A small text-conditioned image diffusion model, trained from scratch.
Model: 2.99M parameters, text encoder width 128, text encoder layers 6, text encoder activation swiglu, activation gelu, widths [48, 48, 96].
Data: 203450 training examples, 4.5 epochs.
Rows from block 3 of the text encoder, named by matrix and row number. Rows with one number belong to one attention dimension. Each number is 200 + 40 x the weight over its row's rms, rounded and kept within 0 to 999. All counts start at 0. After the name is the row's rms in percent of the matrix's.
# q: attention query, key and value (stacked) (text_encoder.blocks.3.attn.qkv.weight, 384x128, the q third), inputs 64-127
# k: attention query, key and value (stacked) (text_encoder.blocks.3.attn.qkv.weight, 384x128, the k third), inputs 64-127
q.23,090,222,211,202,230,258,153,166,225,182,201,221,161,181,260,172,179,169,167,130,242,190,175,212,170,213,181,240,211,177,176,251,214,235,227,166,163,266,240,195,213,200,168,223,250,203,161,165,145,129,178,166,192,104,176,206,183,146,212,92,168,204,223,276,164
k.23,095,200,209,147,186,229,181,262,155,259,208,184,201,219,201,101,142,209,255,241,219,140,266,220,233,148,205,196,173,241,160,207,211,171,129,214,250,200,122,174,198,202,184,179,167,232,158,207,194,201,160,210,303,304,138,203,261,203,186,253,181,193,178,213,221
q.24,095,169,222,210,100,273,164,170,210,245,239,192,223,196,150,187,206,207,233,235,185,219,130,273,196,205,217,202,206,174,265,250,227,143,196,188,229,162,218,234,190,228,145,213,256,147,209,136,241,161,173,165,198,225,267,223,170,233,199,154,219,209,246,225,279
k.24,104,209,193,259,260,168,106,198,200,177,191,197,192,196,167,203,156,224,163,141,124,187,271,212,149,214,169,189,139,221,226,167,163,223,126,179,196,217,184,206,226,182,229,181,138,248,154,148,139,121,255,190,167,194,204,217,182,159,187,172,225,230,163,212,151
q.25,105,179,190,198,228,209,238,219,192,232,168,91,160,261,253,231,191,226,149,179,207,168,248,188,229,148,266,185,204,242,174,199,238,181,148,256,248,202,188,180,205,195,139,237,218,149,236,202,177,222,202,194,213,196,232,168,215,150,224,237,143,197,161,174,181
k.25,115,193,178,160,220,158,175,229,279,169,122,276,173,172,183,254,174,210,219,212,192,218,122,179,220,184,193,180,253,192,184,195,215,116,163,199,107,198,163,206,182,134,281,307,129,218,249,216,243,198,175,175,187,177,201,236,202,167,254,223,245,162,89,270,234
q.26,088,153,196,167,74,254,197,201,219,150,224,225,206,204,151,263,217,178,187,222,229,200,203,274,141,267,157,176,121,185,281,204,161,146,249,234,182,202,159,248,191,210,154,154,236,236,185,192,221,194,188,144,139,208,148,181,167,210,164,99,181,207,228,241,249
k.26,098,254,154,194,208,191,207,243,161,205,139,225,132,201,265,224,183,108,133,189,207,202,241,179,211,224,179,219,124,215,161,207,171,160,131,164,253,138,182,186,238,180,205,167,92,184,200,190,142,147,192,263,257,219,248,174,178,137,208,181,186,173,220,143,145
q.27,090,203,187,165,145,189,183,268,169,140,202,184,209,212,184,235,207,140,156,334,223,168,176,145,198,175,176,204,171,193,275,193,182,206,199,239,229,237,159,281,237,151,146,213,248,193,157,227,173,286,213,181,193,191,182,211,204,256,180,193,168,149,222,190,226
k.27,094,284,201,194,196,215,160,200,257,141,197,229,264,193,252,221,215,147,205,221,190,232,186,246,206,212,237,216,224,207,147,239,214,216,261,248,208,190,169,187,216,146,167,224,212,61,202,223,325,223,159,202,195,195,304,211,309,167,187,170,192,204,229,172,189
q.28,110,143,165,231,147,191,115,236,165,175,199,182,253,233,142,193,213,173,250,254,266,209,228,196,183,156,150,162,115,204,256,130,160,255,241,194,177,193,162,200,177,235,207,184,187,169,145,146,228,221,188,275,174,191,169,235,170,196,159,156,153,189,279,180,242
k.28,105,221,190,268,234,170,201,199,218,110,231,215,145,250,263,257,225,183,209,206,178,120,218,167,222,246,223,166,196,235,195,195,130,230,208,243,259,172,195,164,247,188,217,246,158,251,177,210,198,175,152,245,200,196,247,177,144,130,119,236,265,259,198,208,192
q.29,112,249,219,230,253,170,122,169,151,261,149,144,249,255,210,159,224,170,250,177,210,258,250,187,207,212,169,210,202,226,223,162,159,200,242,211,123,281,167,175,160,202,190,197,202,224,154,196,191,209,234,226,184,148,194,186,157,139,194,228,303,196,229,219,229
k.29,107,184,150,167,236,262,186,174,192,150,193,178,165,230,179,181,250,202,241,217,223,211,156,215,189,281,140,177,210,163,202,228,199,252,249,232,216,156,132,69,195,222,122,168,277,186,175,254,219,273,177,208,187,163,232,169,192,236,231,212,197,230,195,195,168
q.30,090,272,190,176,186,259,177,146,218,192,195,244,144,184,280,210,188,218,127,255,228,205,147,162,191,173,224,195,163,160,261,199,302,214,215,230,234,215,242,153,268,213,187,247,130,185,294,226,216,267,242,129,196,199,237,167,217,158,170,176,219,160,235,245,178
k.30,110,230,188,205,189,248,155,257,218,165,165,285,162,155,91,188,241,123,178,189,205,258,266,241,166,290,206,185,219,270,182,247,260,210,165,196,222,153,239,191,249,180,201,211,191,122,194,201,206,188,237,199,132,146,246,165,189,160,247,171,148,164,268,277,211
q.31,108,240,245,228,189,215,227,180,225,273,160,176,198,199,226,173,189,194,157,185,281,221,204,166,215,169,224,214,187,231,271,186,231,296,147,177,189,184,238,207,204,147,165,177,146,216,186,246,212,256,229,152,240,235,189,175,215,164,197,231,183,216,221,231,222
k.31,111,143,194,155,246,290,192,210,208,260,180,250,206,240,209,209,181,218,290,230,185,237,185,192,221,178,155,180,222,149,201,291,176,157,326,217,114,249,208,243,169,258,214,190,189,180,221,200,197,155,219,202,153,221,228,190,210,183,243,77,224,176,120,135,206
q.32,089,199,197,189,121,172,212,230,229,267,157,234,169,242,201,179,184,185,208,243,168,175,194,284,186,211,210,178,131,274,181,160,259,200,217,199,170,283,179,198,193,267,266,171,237,197,225,205,209,199,126,175,181,137,261,185,200,210,214,187,198,192,197,222,208
k.32,097,182,262,203,194,216,248,199,204,218,229,198,239,171,207,227,215,182,145,263,246,197,194,138,179,223,117,226,251,190,235,178,230,241,128,195,269,183,229,215,172,171,183,276,211,187,191,144,194,158,289,188,231,290,196,134,194,282,214,258,172,165,233,242,221
q.33,086,279,175,240,239,143,197,213,129,93,240,183,226,179,195,202,167,184,155,230,185,162,251,281,187,261,163,242,249,184,285,149,194,224,191,232,212,194,253,183,250,233,208,270,153,216,157,233,220,168,191,184,248,211,176,165,232,198,151,198,151,251,275,265,229
k.33,080,133,307,195,162,169,227,238,229,237,198,266,259,246,255,213,246,206,207,147,193,237,175,152,305,158,253,196,255,132,150,187,201,195,175,164,174,134,198,243,181,197,182,214,169,191,201,177,132,283,178,251,183,165,227,250,202,247,242,179,182,206,131,119,198
q.34,115,171,224,179,165,228,219,217,139,349,174,250,126,182,214,225,181,131,189,240,182,144,158,190,245,227,225,181,151,216,208,154,335,165,224,117,207,240,206,187,219,193,198,193,174,267,242,176,163,189,195,138,210,178,218,148,188,156,179,143,168,171,194,199,189
k.34,103,136,205,145,166,181,169,239,234,227,199,120,192,237,178,199,223,198,173,238,125,144,224,116,181,179,144,193,171,239,215,176,226,205,139,194,223,187,176,151,193,164,166,237,265,230,205,98,207,273,321,224,229,241,232,173,232,257,206,227,177,186,170,248,252
q.35,090,191,212,236,207,346,209,264,196,182,217,208,230,217,268,248,224,227,229,214,181,168,219,168,140,259,216,186,269,232,190,192,207,180,282,224,249,215,172,114,192,205,216,246,192,179,166,174,246,227,248,214,226,222,163,219,261,281,142,194,148,218,228,217,124
k.35,087,186,242,210,123,163,250,123,205,201,195,216,216,220,189,235,192,167,153,128,246,253,206,257,112,213,263,245,161,196,137,214,233,204,172,128,218,170,229,147,225,187,273,200,162,167,211,150,250,230,155,202,201,234,200,232,183,139,113,243,220,243,268,211,272
q.36,110,182,202,147,167,194,190,195,200,288,130,170,178,177,157,184,211,193,214,243,293,233,203,273,206,168,158,157,182,202,232,212,299,141,171,157,206,252,200,209,148,232,221,259,192,277,269,226,161,143,194,269,205,221,175,144,137,235,138,216,174,198,199,185,180
k.36,098,227,153,238,173,214,245,175,190,232,184,238,161,218,170,201,185,242,153,277,198,269,182,141,171,247,275,160,252,217,213,168,142,188,208,149,160,218,222,190,199,196,206,271,179,168,236,92,188,162,221,124,138,172,242,221,217,178,239,226,170,254,169,217,167
q.37,101,189,190,220,189,200,167,202,223,218,196,187,142,206,235,277,216,273,181,269,151,219,227,138,182,210,153,125,211,181,236,199,199,245,288,234,212,195,244,212,221,224,211,117,178,252,275,278,231,238,193,177,257,294,180,229,133,215,217,251,208,189,196,134,249
k.37,104,206,227,180,159,176,220,252,174,200,181,221,99,276,171,206,167,159,203,161,262,252,257,166,209,222,155,181,222,155,198,200,195,218,164,209,247,171,176,272,160,240,184,167,212,267,180,279,183,169,161,193,164,237,191,221,229,293,132,202,163,203,196,194,217
q.38,089,131,198,177,147,201,192,193,179,289,218,184,192,177,182,158,200,213,200,234,225,139,128,211,208,155,186,196,95,271,233,236,289,146,128,157,205,232,170,181,167,218,163,224,280,215,243,150,184,241,209,240,153,219,281,157,174,227,193,264,193,126,239,158,217
k.38,093,209,151,163,235,237,235,213,165,250,219,228,105,180,209,181,211,162,226,259,156,143,156,139,201,150,217,129,197,211,271,196,238,208,152,171,172,188,164,201,197,193,208,205,184,173,180,191,162,200,237,246,176,180,263,128,168,232,251,194,173,134,236,186,137
q.39,097,220,181,186,171,181,260,206,216,222,221,214,117,201,244,193,199,151,234,155,302,147,163,159,234,195,216,182,272,184,187,254,193,161,214,160,239,130,230,217,206,141,181,227,233,177,148,201,211,233,219,278,180,190,163,208,137,135,177,123,212,138,223,226,183
k.39,093,202,146,141,185,181,160,226,166,120,217,166,173,182,113,171,218,263,124,248,115,129,181,173,217,170,201,161,95,226,273,199,269,216,252,241,210,239,207,165,207,174,196,233,282,193,221,184,193,175,209,169,178,161,224,259,181,213,194,168,221,228,151,205,218
q.40,081,133,176,208,208,183,209,278,283,195,200,227,183,194,268,175,148,149,242,158,169,215,211,231,236,228,197,202,240,224,129,232,223,178,173,139,186,105,132,217,177,188,222,222,177,172,220,155,152,215,196,175,93,162,194,251,184,148,236,134,290,114,198,206,191
k.40,101,259,150,150,264,193,200,202,252,190,157,197,282,185,161,197,120,286,165,198,222,171,176,197,114,194,203,246,146,219,192,201,209,300,223,238,244,225,217,187,198,202,185,270,208,213,173,242,223,155,252,189,292,218,129,193,170,194,192,212,253,237,210,254,247
q.41,113,122,260,200,142,174,218,214,180,238,198,247,186,232,124,130,191,228,141,230,247,211,167,194,210,163,190,212,198,193,130,242,206,222,233,230,132,197,185,215,169,232,232,188,171,253,151,197,219,191,187,164,149,158,266,242,147,182,204,198,206,126,132,174,215
k.41,109,206,211,214,208,151,193,180,171,185,194,238,184,193,237,184,163,186,183,264,235,243,227,178,147,234,156,253,179,198,256,179,210,276,247,260,238,204,152,156,217,183,101,136,185,166,210,177,264,169,252,137,237,280,230,148,220,274,232,113,179,233,123,223,187
q.42,086,213,227,272,279,205,169,166,177,187,205,257,222,170,297,232,245,214,237,206,169,204,206,211,164,234,239,198,245,144,174,171,121,242,219,239,241,149,243,192,194,156,241,275,191,199,293,201,135,181,246,235,181,195,220,204,223,219,206,214,166,197,194,188,220
k.42,096,193,141,222,234,223,211,143,219,255,181,276,182,248,133,231,130,216,234,124,212,198,227,243,203,220,190,200,169,145,178,191,188,229,298,172,140,240,140,211,171,238,236,166,211,245,231,253,214,213,124,187,187,149,163,224,172,174,142,224,238,249,151,215,237
q.43,110,228,177,182,150,245,243,190,181,136,214,219,185,234,225,202,214,167,163,173,202,112,222,202,219,312,282,177,251,202,194,169,126,134,189,223,217,163,228,182,253,157,173,219,202,146,142,160,182,206,232,176,154,176,198,275,259,129,187,112,191,184,241,228,174
k.43,101,149,217,140,227,173,132,184,211,189,197,266,229,175,149,204,162,157,202,285,220,88,213,128,160,226,169,219,152,214,177,189,240,221,161,131,216,193,185,211,185,246,217,140,279,215,204,190,213,232,218,172,240,247,152,229,169,235,178,206,218,178,211,219,263
q.44,090,190,168,266,221,189,194,158,245,163,226,208,244,183,257,224,230,164,222,242,130,179,210,258,169,236,215,194,220,228,172,164,224,270,269,230,187,249,218,269,231,130,212,165,224,182,235,175,293,185,292,249,179,208,256,242,274,189,148,154,242,179,239,268,211
k.44,089,251,266,183,164,197,266,218,198,187,167,172,193,179,193,188,138,152,222,125,217,212,189,209,189,190,307,244,240,149,176,193,130,211,166,150,228,151,210,292,169,184,231,175,194,299,104,190,202,137,229,205,168,192,148,198,190,194,174,206,232,212,190,153,113
q.45,089,194,236,204,192,184,180,193,205,221,208,191,224,142,131,157,141,156,188,214,190,244,145,256,229,204,194,278,181,189,173,178,236,239,201,227,180,261,232,210,181,156,184,162,148,302,165,256,280,178,212,130,235,181,184,189,196,172,175,172,212,216,150,208,209
k.45,092,198,169,237,213,162,200,205,158,177,113,170,194,160,244,211,184,161,254,212,131,201,204,235,176,169,237,211,202,190,270,131,137,170,270,221,171,162,182,179,218,157,174,167,160,169,192,168,172,222,176,165,136,212,220,169,218,192,289,219,221,151,160,175,175
q.46,077,284,189,202,190,197,192,133,193,138,285,250,219,195,230,217,254,129,138,129,185,241,194,122,171,154,203,184,243,215,158,207,132,194,214,222,210,198,220,189,278,158,251,165,147,173,169,178,185,171,114,157,217,191,145,238,217,170,350,237,226,205,177,180,175
k.46,081,183,167,172,219,209,152,219,228,198,210,204,220,223,239,179,213,200,172,168,269,197,216,266,200,216,181,185,209,229,244,233,237,210,127,203,229,257,188,173,223,193,186,209,188,217,250,230,217,159,203,237,239,173,171,186,222,231,151,199,198,184,202,265,186
q.47,068,170,201,205,262,233,218,217,260,229,209,231,190,222,218,183,125,190,183,198,244,270,202,197,164,134,225,222,212,174,173,149,212,230,248,201,239,237,170,170,220,242,234,207,253,170,225,204,229,220,255,175,239,193,190,164,146,231,142,181,174,178,136,222,225
k.47,072,217,297,270,207,132,184,194,156,241,223,200,204,173,201,256,195,251,149,190,229,202,184,282,183,203,201,238,216,240,236,245,204,166,242,190,196,207,139,172,149,207,232,189,184,132,257,159,163,147,159,149,169,156,258,263,243,174,239,177,201,201,274,222,249
q.48,098,161,254,137,190,227,169,126,198,221,199,174,137,175,221,229,226,179,200,217,159,249,188,145,201,91,184,176,161,83,198,218,245,222,211,215,206,258,254,194,194,276,304,203,143,207,220,210,259,161,171,138,223,234,238,210,123,189,182,212,148,201,202,116,186
k.48,092,201,245,201,207,170,213,183,246,162,192,142,239,267,277,177,173,232,215,127,224,214,204,231,179,262,241,202,156,212,196,185,230,225,162,215,249,203,196,178,188,200,173,222,208,230,151,243,176,239,147,167,248,180,166,212,167,233,173,171,183,211,228,257,232
q.49,090,273,238,258,210,200,172,263,164,245,187,99,240,215,241,301,223,168,179,178,224,174,260,140,192,239,167,119,226,176,198,315,212,182,219,208,132,165,218,178,211,198,181,232,251,260,247,239,208,192,179,205,274,213,165,210,221,201,196,227,152,304,242,203,175
k.49,106,184,158,160,123,270,110,151,245,182,166,202,158,190,189,214,283,149,173,228,169,234,196,169,214,271,210,269,196,220,180,156,187,170,165,196,200,243,178,235,123,172,200,217,216,208,230,145,188,246,220,223,139,247,222,173,196,247,286,262,233,169,129,141,211
q.50,111,275,188,163,199,204,176,166,179,101,227,147,247,155,185,238,196,129,191,124,188,248,180,234,225,229,212,321,199,234,218,214,149,107,174,200,258,161,157,170,247,206,184,207,145,135,111,176,205,186,153,221,204,172,179,226,237,136,254,227,222,254,203,201,202
k.50,101,175,140,234,238,200,140,172,188,146,175,218,231,191,266,99,230,190,200,213,157,128,212,168,179,173,210,216,228,246,202,181,148,154,222,157,241,169,210,222,243,142,225,229,215,154,160,156,158,138,220,186,218,182,213,192,175,201,255,162,225,189,194,127,169
q.51,087,220,233,187,184,162,194,147,247,129,182,295,172,137,134,185,158,213,186,238,258,262,143,244,205,247,184,293,182,197,203,208,238,146,107,135,243,191,194,195,151,209,225,145,165,178,195,151,193,215,157,195,212,193,248,161,126,190,193,192,132,235,173,154,223
k.51,080,159,159,260,265,179,172,192,134,147,191,212,161,194,204,201,150,152,139,231,256,157,224,214,200,227,204,110,218,187,149,199,141,189,223,161,180,184,209,229,238,231,174,195,263,128,201,198,179,232,193,226,286,150,169,181,173,183,207,238,168,265,223,145,224
q.52,082,154,235,259,204,189,251,212,144,271,203,184,214,144,162,115,207,162,215,235,218,209,193,186,221,269,131,222,205,162,238,223,223,222,127,205,196,193,138,134,209,164,187,186,194,216,189,214,250,185,140,157,222,237,257,189,175,183,159,164,187,262,259,197,231
k.52,083,174,189,198,157,242,174,225,242,247,165,187,273,248,246,219,358,197,204,220,199,189,157,152,202,189,200,232,191,218,141,143,126,221,203,220,185,151,215,264,204,212,211,181,180,150,254,198,207,214,261,183,260,225,222,164,225,207,232,211,190,230,110,206,225
q.53,089,241,177,151,180,198,222,168,295,232,186,197,264,215,180,177,139,127,254,221,228,274,121,261,216,101,213,269,236,249,174,201,259,152,137,108,201,201,138,226,164,144,216,198,228,152,146,192,200,248,178,227,200,157,187,186,224,206,196,188,202,193,175,195,215
k.53,089,254,209,245,233,238,258,213,199,165,224,151,233,147,211,184,234,225,184,239,183,162,177,240,176,153,190,199,252,239,184,200,177,140,218,254,231,179,259,193,251,217,247,247,201,167,212,176,178,159,243,181,212,137,277,171,235,103,246,201,176,249,198,264,175
q.54,087,191,193,210,198,177,288,208,244,221,224,173,241,212,239,211,158,251,89,191,265,181,201,194,153,153,188,216,160,228,148,193,175,229,238,213,184,137,157,137,209,281,191,178,232,223,243,176,176,216,170,209,235,196,169,242,226,216,204,217,147,225,172,222,228
k.54,089,150,221,203,207,242,93,273,238,269,170,249,146,167,175,273,219,156,223,174,185,219,159,227,239,226,286,174,214,208,197,306,180,178,150,192,140,202,194,268,172,151,232,219,136,208,178,213,204,217,269,275,278,176,217,253,173,191,190,215,226,154,183,204,175
q.55,082,172,170,235,237,245,235,222,285,304,136,220,209,204,221,189,252,227,186,225,198,218,246,173,130,130,218,203,182,260,167,213,184,208,173,175,243,179,198,300,245,195,215,153,186,125,253,168,161,272,173,300,248,185,279,156,242,188,177,177,245,237,192,238,213
k.55,090,232,234,234,152,292,237,167,202,235,264,162,187,136,176,145,233,239,204,127,211,197,208,294,204,204,186,137,230,270,170,260,220,143,222,218,242,274,198,181,159,154,173,252,203,207,143,264,259,154,209,206,187,190,233,191,178,196,154,195,223,220,219,221,189
q.56,080,186,188,153,216,131,213,238,192,262,190,171,136,178,235,164,132,180,150,201,145,159,149,227,222,269,211,127,194,196,156,202,203,229,208,224,137,255,177,196,195,197,227,179,198,253,95,174,194,153,181,150,194,147,230,208,135,135,234,112,227,220,168,205,211
k.56,085,190,156,170,238,150,140,215,301,126,155,161,226,264,182,172,269,237,174,272,199,197,228,194,163,218,145,176,153,250,190,198,195,202,130,216,205,202,195,158,234,157,147,201,199,249,228,197,262,245,261,161,302,236,166,207,175,187,187,153,195,197,181,246,222
q.57,094,250,164,152,168,191,175,200,217,144,235,160,232,207,231,228,202,183,263,203,138,222,165,259,219,188,136,223,183,183,268,256,215,233,190,228,200,266,185,212,197,230,217,156,239,205,148,198,292,178,238,214,159,218,234,238,192,136,153,187,270,169,180,191,198
k.57,093,204,257,189,238,165,193,226,190,191,205,166,223,212,252,240,222,151,218,228,185,179,200,212,195,186,164,253,202,177,182,152,181,236,161,153,298,181,211,157,188,169,164,210,175,240,139,259,198,235,198,104,173,232,168,202,219,196,232,84,182,168,161,146,215
q.58,086,259,207,197,233,168,139,156,129,161,224,191,227,202,175,234,211,172,232,151,159,184,81,181,209,169,142,202,163,156,282,242,175,216,191,234,275,227,233,179,173,167,145,277,216,212,196,252,237,164,177,256,202,263,195,127,218,228,186,228,207,184,179,204,149
k.58,097,151,171,214,195,172,202,215,182,171,203,175,157,221,188,243,224,118,262,239,155,195,208,209,311,132,227,139,210,203,239,92,176,146,175,176,132,226,156,206,163,186,229,136,167,190,242,186,162,212,137,194,129,172,205,192,243,167,273,183,209,176,190,139,194
q.59,098,180,217,116,144,264,246,158,230,140,221,266,145,225,164,163,201,254,204,157,318,226,200,163,173,166,229,262,191,171,158,219,201,203,206,176,242,167,256,164,171,219,218,187,248,152,224,173,181,227,163,221,173,153,244,156,192,208,149,186,129,166,169,238,242
k.59,106,200,170,234,259,167,136,242,165,200,248,180,136,143,171,216,144,268,203,148,185,144,204,229,211,190,181,121,214,236,225,292,234,183,308,222,189,152,228,198,251,159,195,203,240,164,223,215,183,154,242,191,230,140,229,194,186,251,181,191,141,176,217,239,255
q.60,092,155,186,226,191,234,152,314,263,150,210,275,223,188,174,188,163,207,151,229,161,198,173,235,223,260,205,172,230,256,194,191,201,144,169,149,234,141,134,132,205,123,197,181,215,162,259,219,110,226,131,271,166,140,259,150,200,185,226,203,195,158,168,249,174
k.60,087,227,212,191,212,248,173,211,218,250,209,236,211,227,238,180,210,227,162,193,253,237,202,194,152,222,228,264,249,181,127,245,274,258,207,171,220,192,208,172,171,257,217,240,89,204,160,233,261,156,298,205,238,209,160,192,197,193,176,133,242,228,256,261,141
q.61,089,159,230,165,240,287,219,175,174,209,181,192,227,258,199,211,199,203,227,191,303,230,211,182,153,176,307,234,204,193,177,195,226,237,195,170,136,192,216,177,202,213,251,222,190,185,225,128,193,214,234,166,200,239,270,204,218,319,170,207,129,240,206,125,218
k.61,086,267,243,183,178,235,220,107,264,259,271,216,218,178,196,191,233,172,154,182,155,187,176,234,104,259,202,227,156,244,206,201,194,271,243,193,248,178,245,150,254,167,223,189,257,212,224,172,189,180,197,210,190,256,228,133,247,263,117,224,161,191,252,180,196
q.62,087,241,183,192,107,277,233,249,272,197,270,216,182,206,229,222,219,180,214,175,209,214,157,209,208,141,172,257,222,266,191,167,215,161,160,207,214,229,155,296,212,192,169,184,250,122,217,141,253,299,189,188,164,152,187,236,155,194,239,178,245,157,216,192,206
k.62,093,240,170,189,271,208,176,199,204,128,198,120,158,189,185,215,167,213,167,211,219,139,148,203,137,227,234,208,214,195,226,289,221,220,202,173,275,139,267,150,278,131,167,232,215,199,170,242,191,209,205,179,246,200,168,147,203,181,190,245,195,188,274,219,180
q.63,090,195,153,191,260,199,214,180,112,133,169,195,255,181,179,213,203,242,195,216,148,153,215,256,180,289,191,176,191,233,162,189,207,250,134,150,229,227,217,139,176,170,196,250,209,205,197,233,239,191,217,220,227,184,236,174,284,227,141,204,210,275,243,308,194
k.63,080,173,222,168,178,189,258,256,239,236,170,172,221,171,221,231,207,254,257,93,172,215,207,294,218,117,226,181,207,186,119,203,204,172,138,286,177,107,228,227,173,145,249,181,150,196,149,185,212,245,226,254,158,187,159,199,159,174,192,217,177,183,184,118,194
q.64,108,196,226,201,171,199,291,184,220,114,227,211,220,195,237,198,139,152,164,193,216,182,195,221,223,197,154,278,117,214,188,151,203,188,126,240,237,159,187,216,238,196,151,214,268,175,241,144,135,233,134,211,222,189,166,254,239,204,218,154,227,177,200,231,203
k.64,104,164,196,200,151,267,176,195,125,207,222,232,189,200,318,203,255,129,204,216,176,117,226,264,197,214,231,204,156,229,203,125,128,181,216,210,178,151,195,212,214,179,258,187,200,241,192,244,209,240,212,223,139,177,217,186,206,108,281,189,192,191,138,229,140
q.65,084,260,218,269,183,149,204,190,144,281,152,282,224,186,202,226,145,255,159,164,155,174,228,227,211,192,192,209,200,135,204,198,140,190,201,133,174,179,256,173,179,207,211,68,156,232,235,171,198,176,185,277,169,212,180,265,193,215,178,166,203,267,129,169,224
k.65,099,169,229,187,151,249,244,140,151,197,186,232,290,126,205,150,231,164,151,228,291,210,214,174,158,164,192,147,176,244,178,242,205,156,215,190,207,210,147,241,204,157,262,183,200,235,246,250,245,166,214,289,197,342,241,176,202,163,140,178,169,166,207,249,114
q.66,101,196,160,164,199,183,207,248,156,209,228,199,192,186,188,260,183,159,137,157,216,196,251,272,219,255,174,191,285,145,174,267,195,234,183,203,190,223,223,219,216,229,165,241,261,204,186,241,236,153,174,137,266,167,221,196,140,196,204,259,230,117,304,254,161
k.66,090,137,246,204,192,175,162,234,214,175,187,192,163,122,200,241,201,220,242,63,210,205,171,177,223,191,229,205,237,191,208,116,204,217,236,197,140,214,154,210,137,239,174,216,246,214,286,245,233,188,212,147,226,220,205,224,142,225,169,216,139,206,149,145,209
q.67,094,180,162,181,183,155,196,178,198,230,185,220,190,165,125,229,128,255,258,139,124,166,214,176,199,205,165,126,256,198,231,237,205,195,170,225,140,200,156,223,112,249,214,230,156,233,166,221,160,217,165,211,131,181,197,162,203,220,212,265,157,216,202,179,223
k.67,090,222,275,219,159,305,249,186,219,234,244,232,255,212,211,239,228,150,98,165,198,243,158,240,134,250,167,178,203,197,196,202,157,270,247,260,159,257,186,102,235,182,174,205,242,217,209,202,252,195,227,198,236,289,210,205,247,215,142,225,227,234,219,214,178
q.68,091,231,250,186,180,223,191,139,224,150,234,175,175,233,185,198,213,155,259,249,254,177,276,209,205,154,154,263,128,154,134,155,185,236,252,224,215,194,210,179,201,241,216,254,222,229,214,227,189,170,245,259,220,219,149,197,194,166,213,179,236,196,203,177,183
k.68,093,232,163,191,168,208,201,239,258,198,230,231,153,190,210,163,136,189,178,218,220,201,229,232,212,276,180,202,224,90,177,171,220,183,194,167,185,219,228,196,240,220,202,165,155,213,137,170,197,209,150,269,160,172,197,202,244,127,138,93,243,191,214,203,273
q.69,096,165,238,192,231,227,264,179,237,197,195,146,238,200,191,140,224,148,317,198,192,170,185,154,153,107,110,219,195,236,218,229,235,222,250,227,191,180,166,239,167,239,168,211,138,172,216,275,208,276,222,188,196,174,252,181,230,201,200,158,196,274,249,153,261
k.69,084,214,187,239,124,182,181,170,159,196,208,225,114,240,201,259,250,231,132,140,155,171,206,245,234,296,202,224,181,209,267,166,217,196,216,245,187,157,226,112,201,193,230,217,177,195,188,162,121,160,258,144,209,210,189,225,219,280,243,245,195,244,156,177,160
q.70,100,162,184,218,228,189,223,183,156,270,207,202,213,182,276,219,185,194,169,185,161,176,203,200,193,168,177,168,164,154,211,230,262,276,169,147,123,197,254,250,175,185,164,157,192,141,177,186,132,186,164,167,129,230,239,219,200,202,183,173,179,127,192,178,164
k.70,100,114,226,125,232,185,252,181,188,222,312,204,262,219,206,185,225,222,191,224,195,91,195,196,273,197,226,177,191,174,200,177,259,150,152,147,222,210,198,193,240,192,161,232,192,269,164,241,220,191,246,241,215,221,210,200,178,138,232,263,176,272,263,278,264
q.71,083,287,233,161,166,238,225,224,156,231,249,178,195,158,142,254,233,172,198,231,222,248,188,220,210,225,144,194,218,172,199,218,217,242,215,228,178,222,269,213,163,219,231,243,288,210,158,195,241,85,180,162,261,240,224,266,146,219,234,188,237,154,261,292,185
k.71,093,136,146,180,200,173,152,214,244,178,231,223,222,171,178,176,175,231,314,145,197,167,234,163,212,240,239,239,119,167,190,149,208,241,187,181,165,220,160,249,163,161,195,235,222,196,256,247,278,199,126,222,210,259,218,184,169,222,208,194,192,223,178,207,272
q.72,083,159,231,193,244,284,153,145,249,207,232,211,307,240,182,176,176,192,225,229,93,119,178,191,203,219,154,264,233,149,321,226,232,140,204,165,263,158,172,283,174,110,248,249,153,193,177,171,128,238,249,225,171,210,220,140,182,183,210,188,200,224,219,204,183
k.72,092,174,211,259,213,150,169,212,204,134,172,244,235,235,174,211,125,162,206,179,161,217,181,265,234,247,208,234,167,244,264,141,223,161,185,199,143,242,132,139,171,193,175,111,258,151,206,199,202,160,220,198,214,221,158,231,207,171,136,229,213,290,210,209,227
q.73,097,215,210,237,222,259,234,201,210,159,221,174,275,155,179,171,218,229,150,206,221,214,196,162,198,146,163,257,248,194,224,141,244,186,241,180,203,299,125,221,222,213,242,220,187,195,158,150,241,207,269,132,152,249,208,226,150,239,244,262,186,262,274,193,258
k.73,095,196,202,231,199,143,171,248,136,145,240,151,197,292,254,190,222,218,216,217,121,211,236,221,212,200,207,201,246,164,197,247,182,116,116,210,239,210,188,232,144,216,151,223,217,126,195,195,176,242,210,143,222,173,177,179,167,262,218,181,157,278,135,223,188
q.74,101,239,180,293,204,149,180,157,156,208,242,199,187,268,189,235,162,214,186,187,131,227,188,209,201,189,222,197,161,211,210,192,163,155,156,185,159,198,230,177,246,218,227,72,109,268,235,168,200,189,180,236,117,121,155,250,179,218,199,191,254,225,220,132,236
k.74,093,211,155,258,236,273,217,214,191,195,185,207,220,159,264,159,238,120,287,244,261,126,205,110,193,236,177,166,186,213,177,216,156,167,230,191,223,221,214,247,191,258,168,201,233,187,195,201,217,296,193,252,215,185,205,157,175,119,200,118,155,279,194,186,137