A small text-conditioned image diffusion model, trained from scratch: text encoder width 128, activation gelu.
Rows from block 7 of the denoiser of a small text-conditioned image diffusion model, named by matrix and row number. Each number is 128 + 32 x the weight over its row's rms, rounded and kept within 0 to 255. All counts start at 0. Numbers have three digits each.
After each channel's rows are labels from the 100 images, of 14976 (inputs lightly noised), where the channel reaches its highest value: "strongest on" is what is common among them; "patch colour" is the nearest of a few named colours to the mean colour under the peak. Only what is clearly more common there than usual is listed. The data: photos with spoken descriptions (Open Images, Localized Narratives). In brackets: how many of the 100.
# convs0: first 3x3 conv (model.decb.0.0.convs.0.weight, 48x96x3x3, each kernel summed), inputs 48-95

convs0.6:128131056183215158149093108121115130070110255145093119096121136125140121126138159134120134152125101124111128097164154107144145150152128155106161
strongest on: text has "sky" (67)
patch colour: cyan (34)

convs0.47:113198158167168130144134155127087112146144094178142124134122079126080078162125168122127094125074104133121179188104066087165232111147054157119147
strongest on: text has "sky" (51)
patch colour: pink (28)

convs0.20:127135150166159187085175091115126161107093107050147202156125179132094182094153113169108155124139046128134159108139155089200098099181163156150123
strongest on: text has "trees" (60); text has "sky" (56); text has "buildings" (31); text has "grass" (26)
patch colour: white (100)

convs0.25:104141128149185132174140117098161074115101195131106115134112105136073167127094145097188082103099126136148123185156126069144164101126056171152131
strongest on: text has "dark" (33)
patch colour: black (100)

convs0.3:170151125133078094123111129087140183140130134090218139154135053146079103154144120109149101128096130140120073039090093140144091158129147079119126
strongest on: text has "wall" (40)
patch colour: pink (31)

convs0.8:118179101113159113171132164088135131167136166141090145100100212113085146134091165102155125168135085167113158122099118151209077113134118154122161
strongest on: text has "sky" (52)
patch colour: white (92)

convs0.43:152142130056127136084149110142087121113115125121144094120132061133117113165098146148093092106092156158067121210112109094093215111069083127142128
strongest on: text has "grass" (60); text has "trees" (57); text has "sky" (49); text has "ground" (25)
patch colour: brown (62)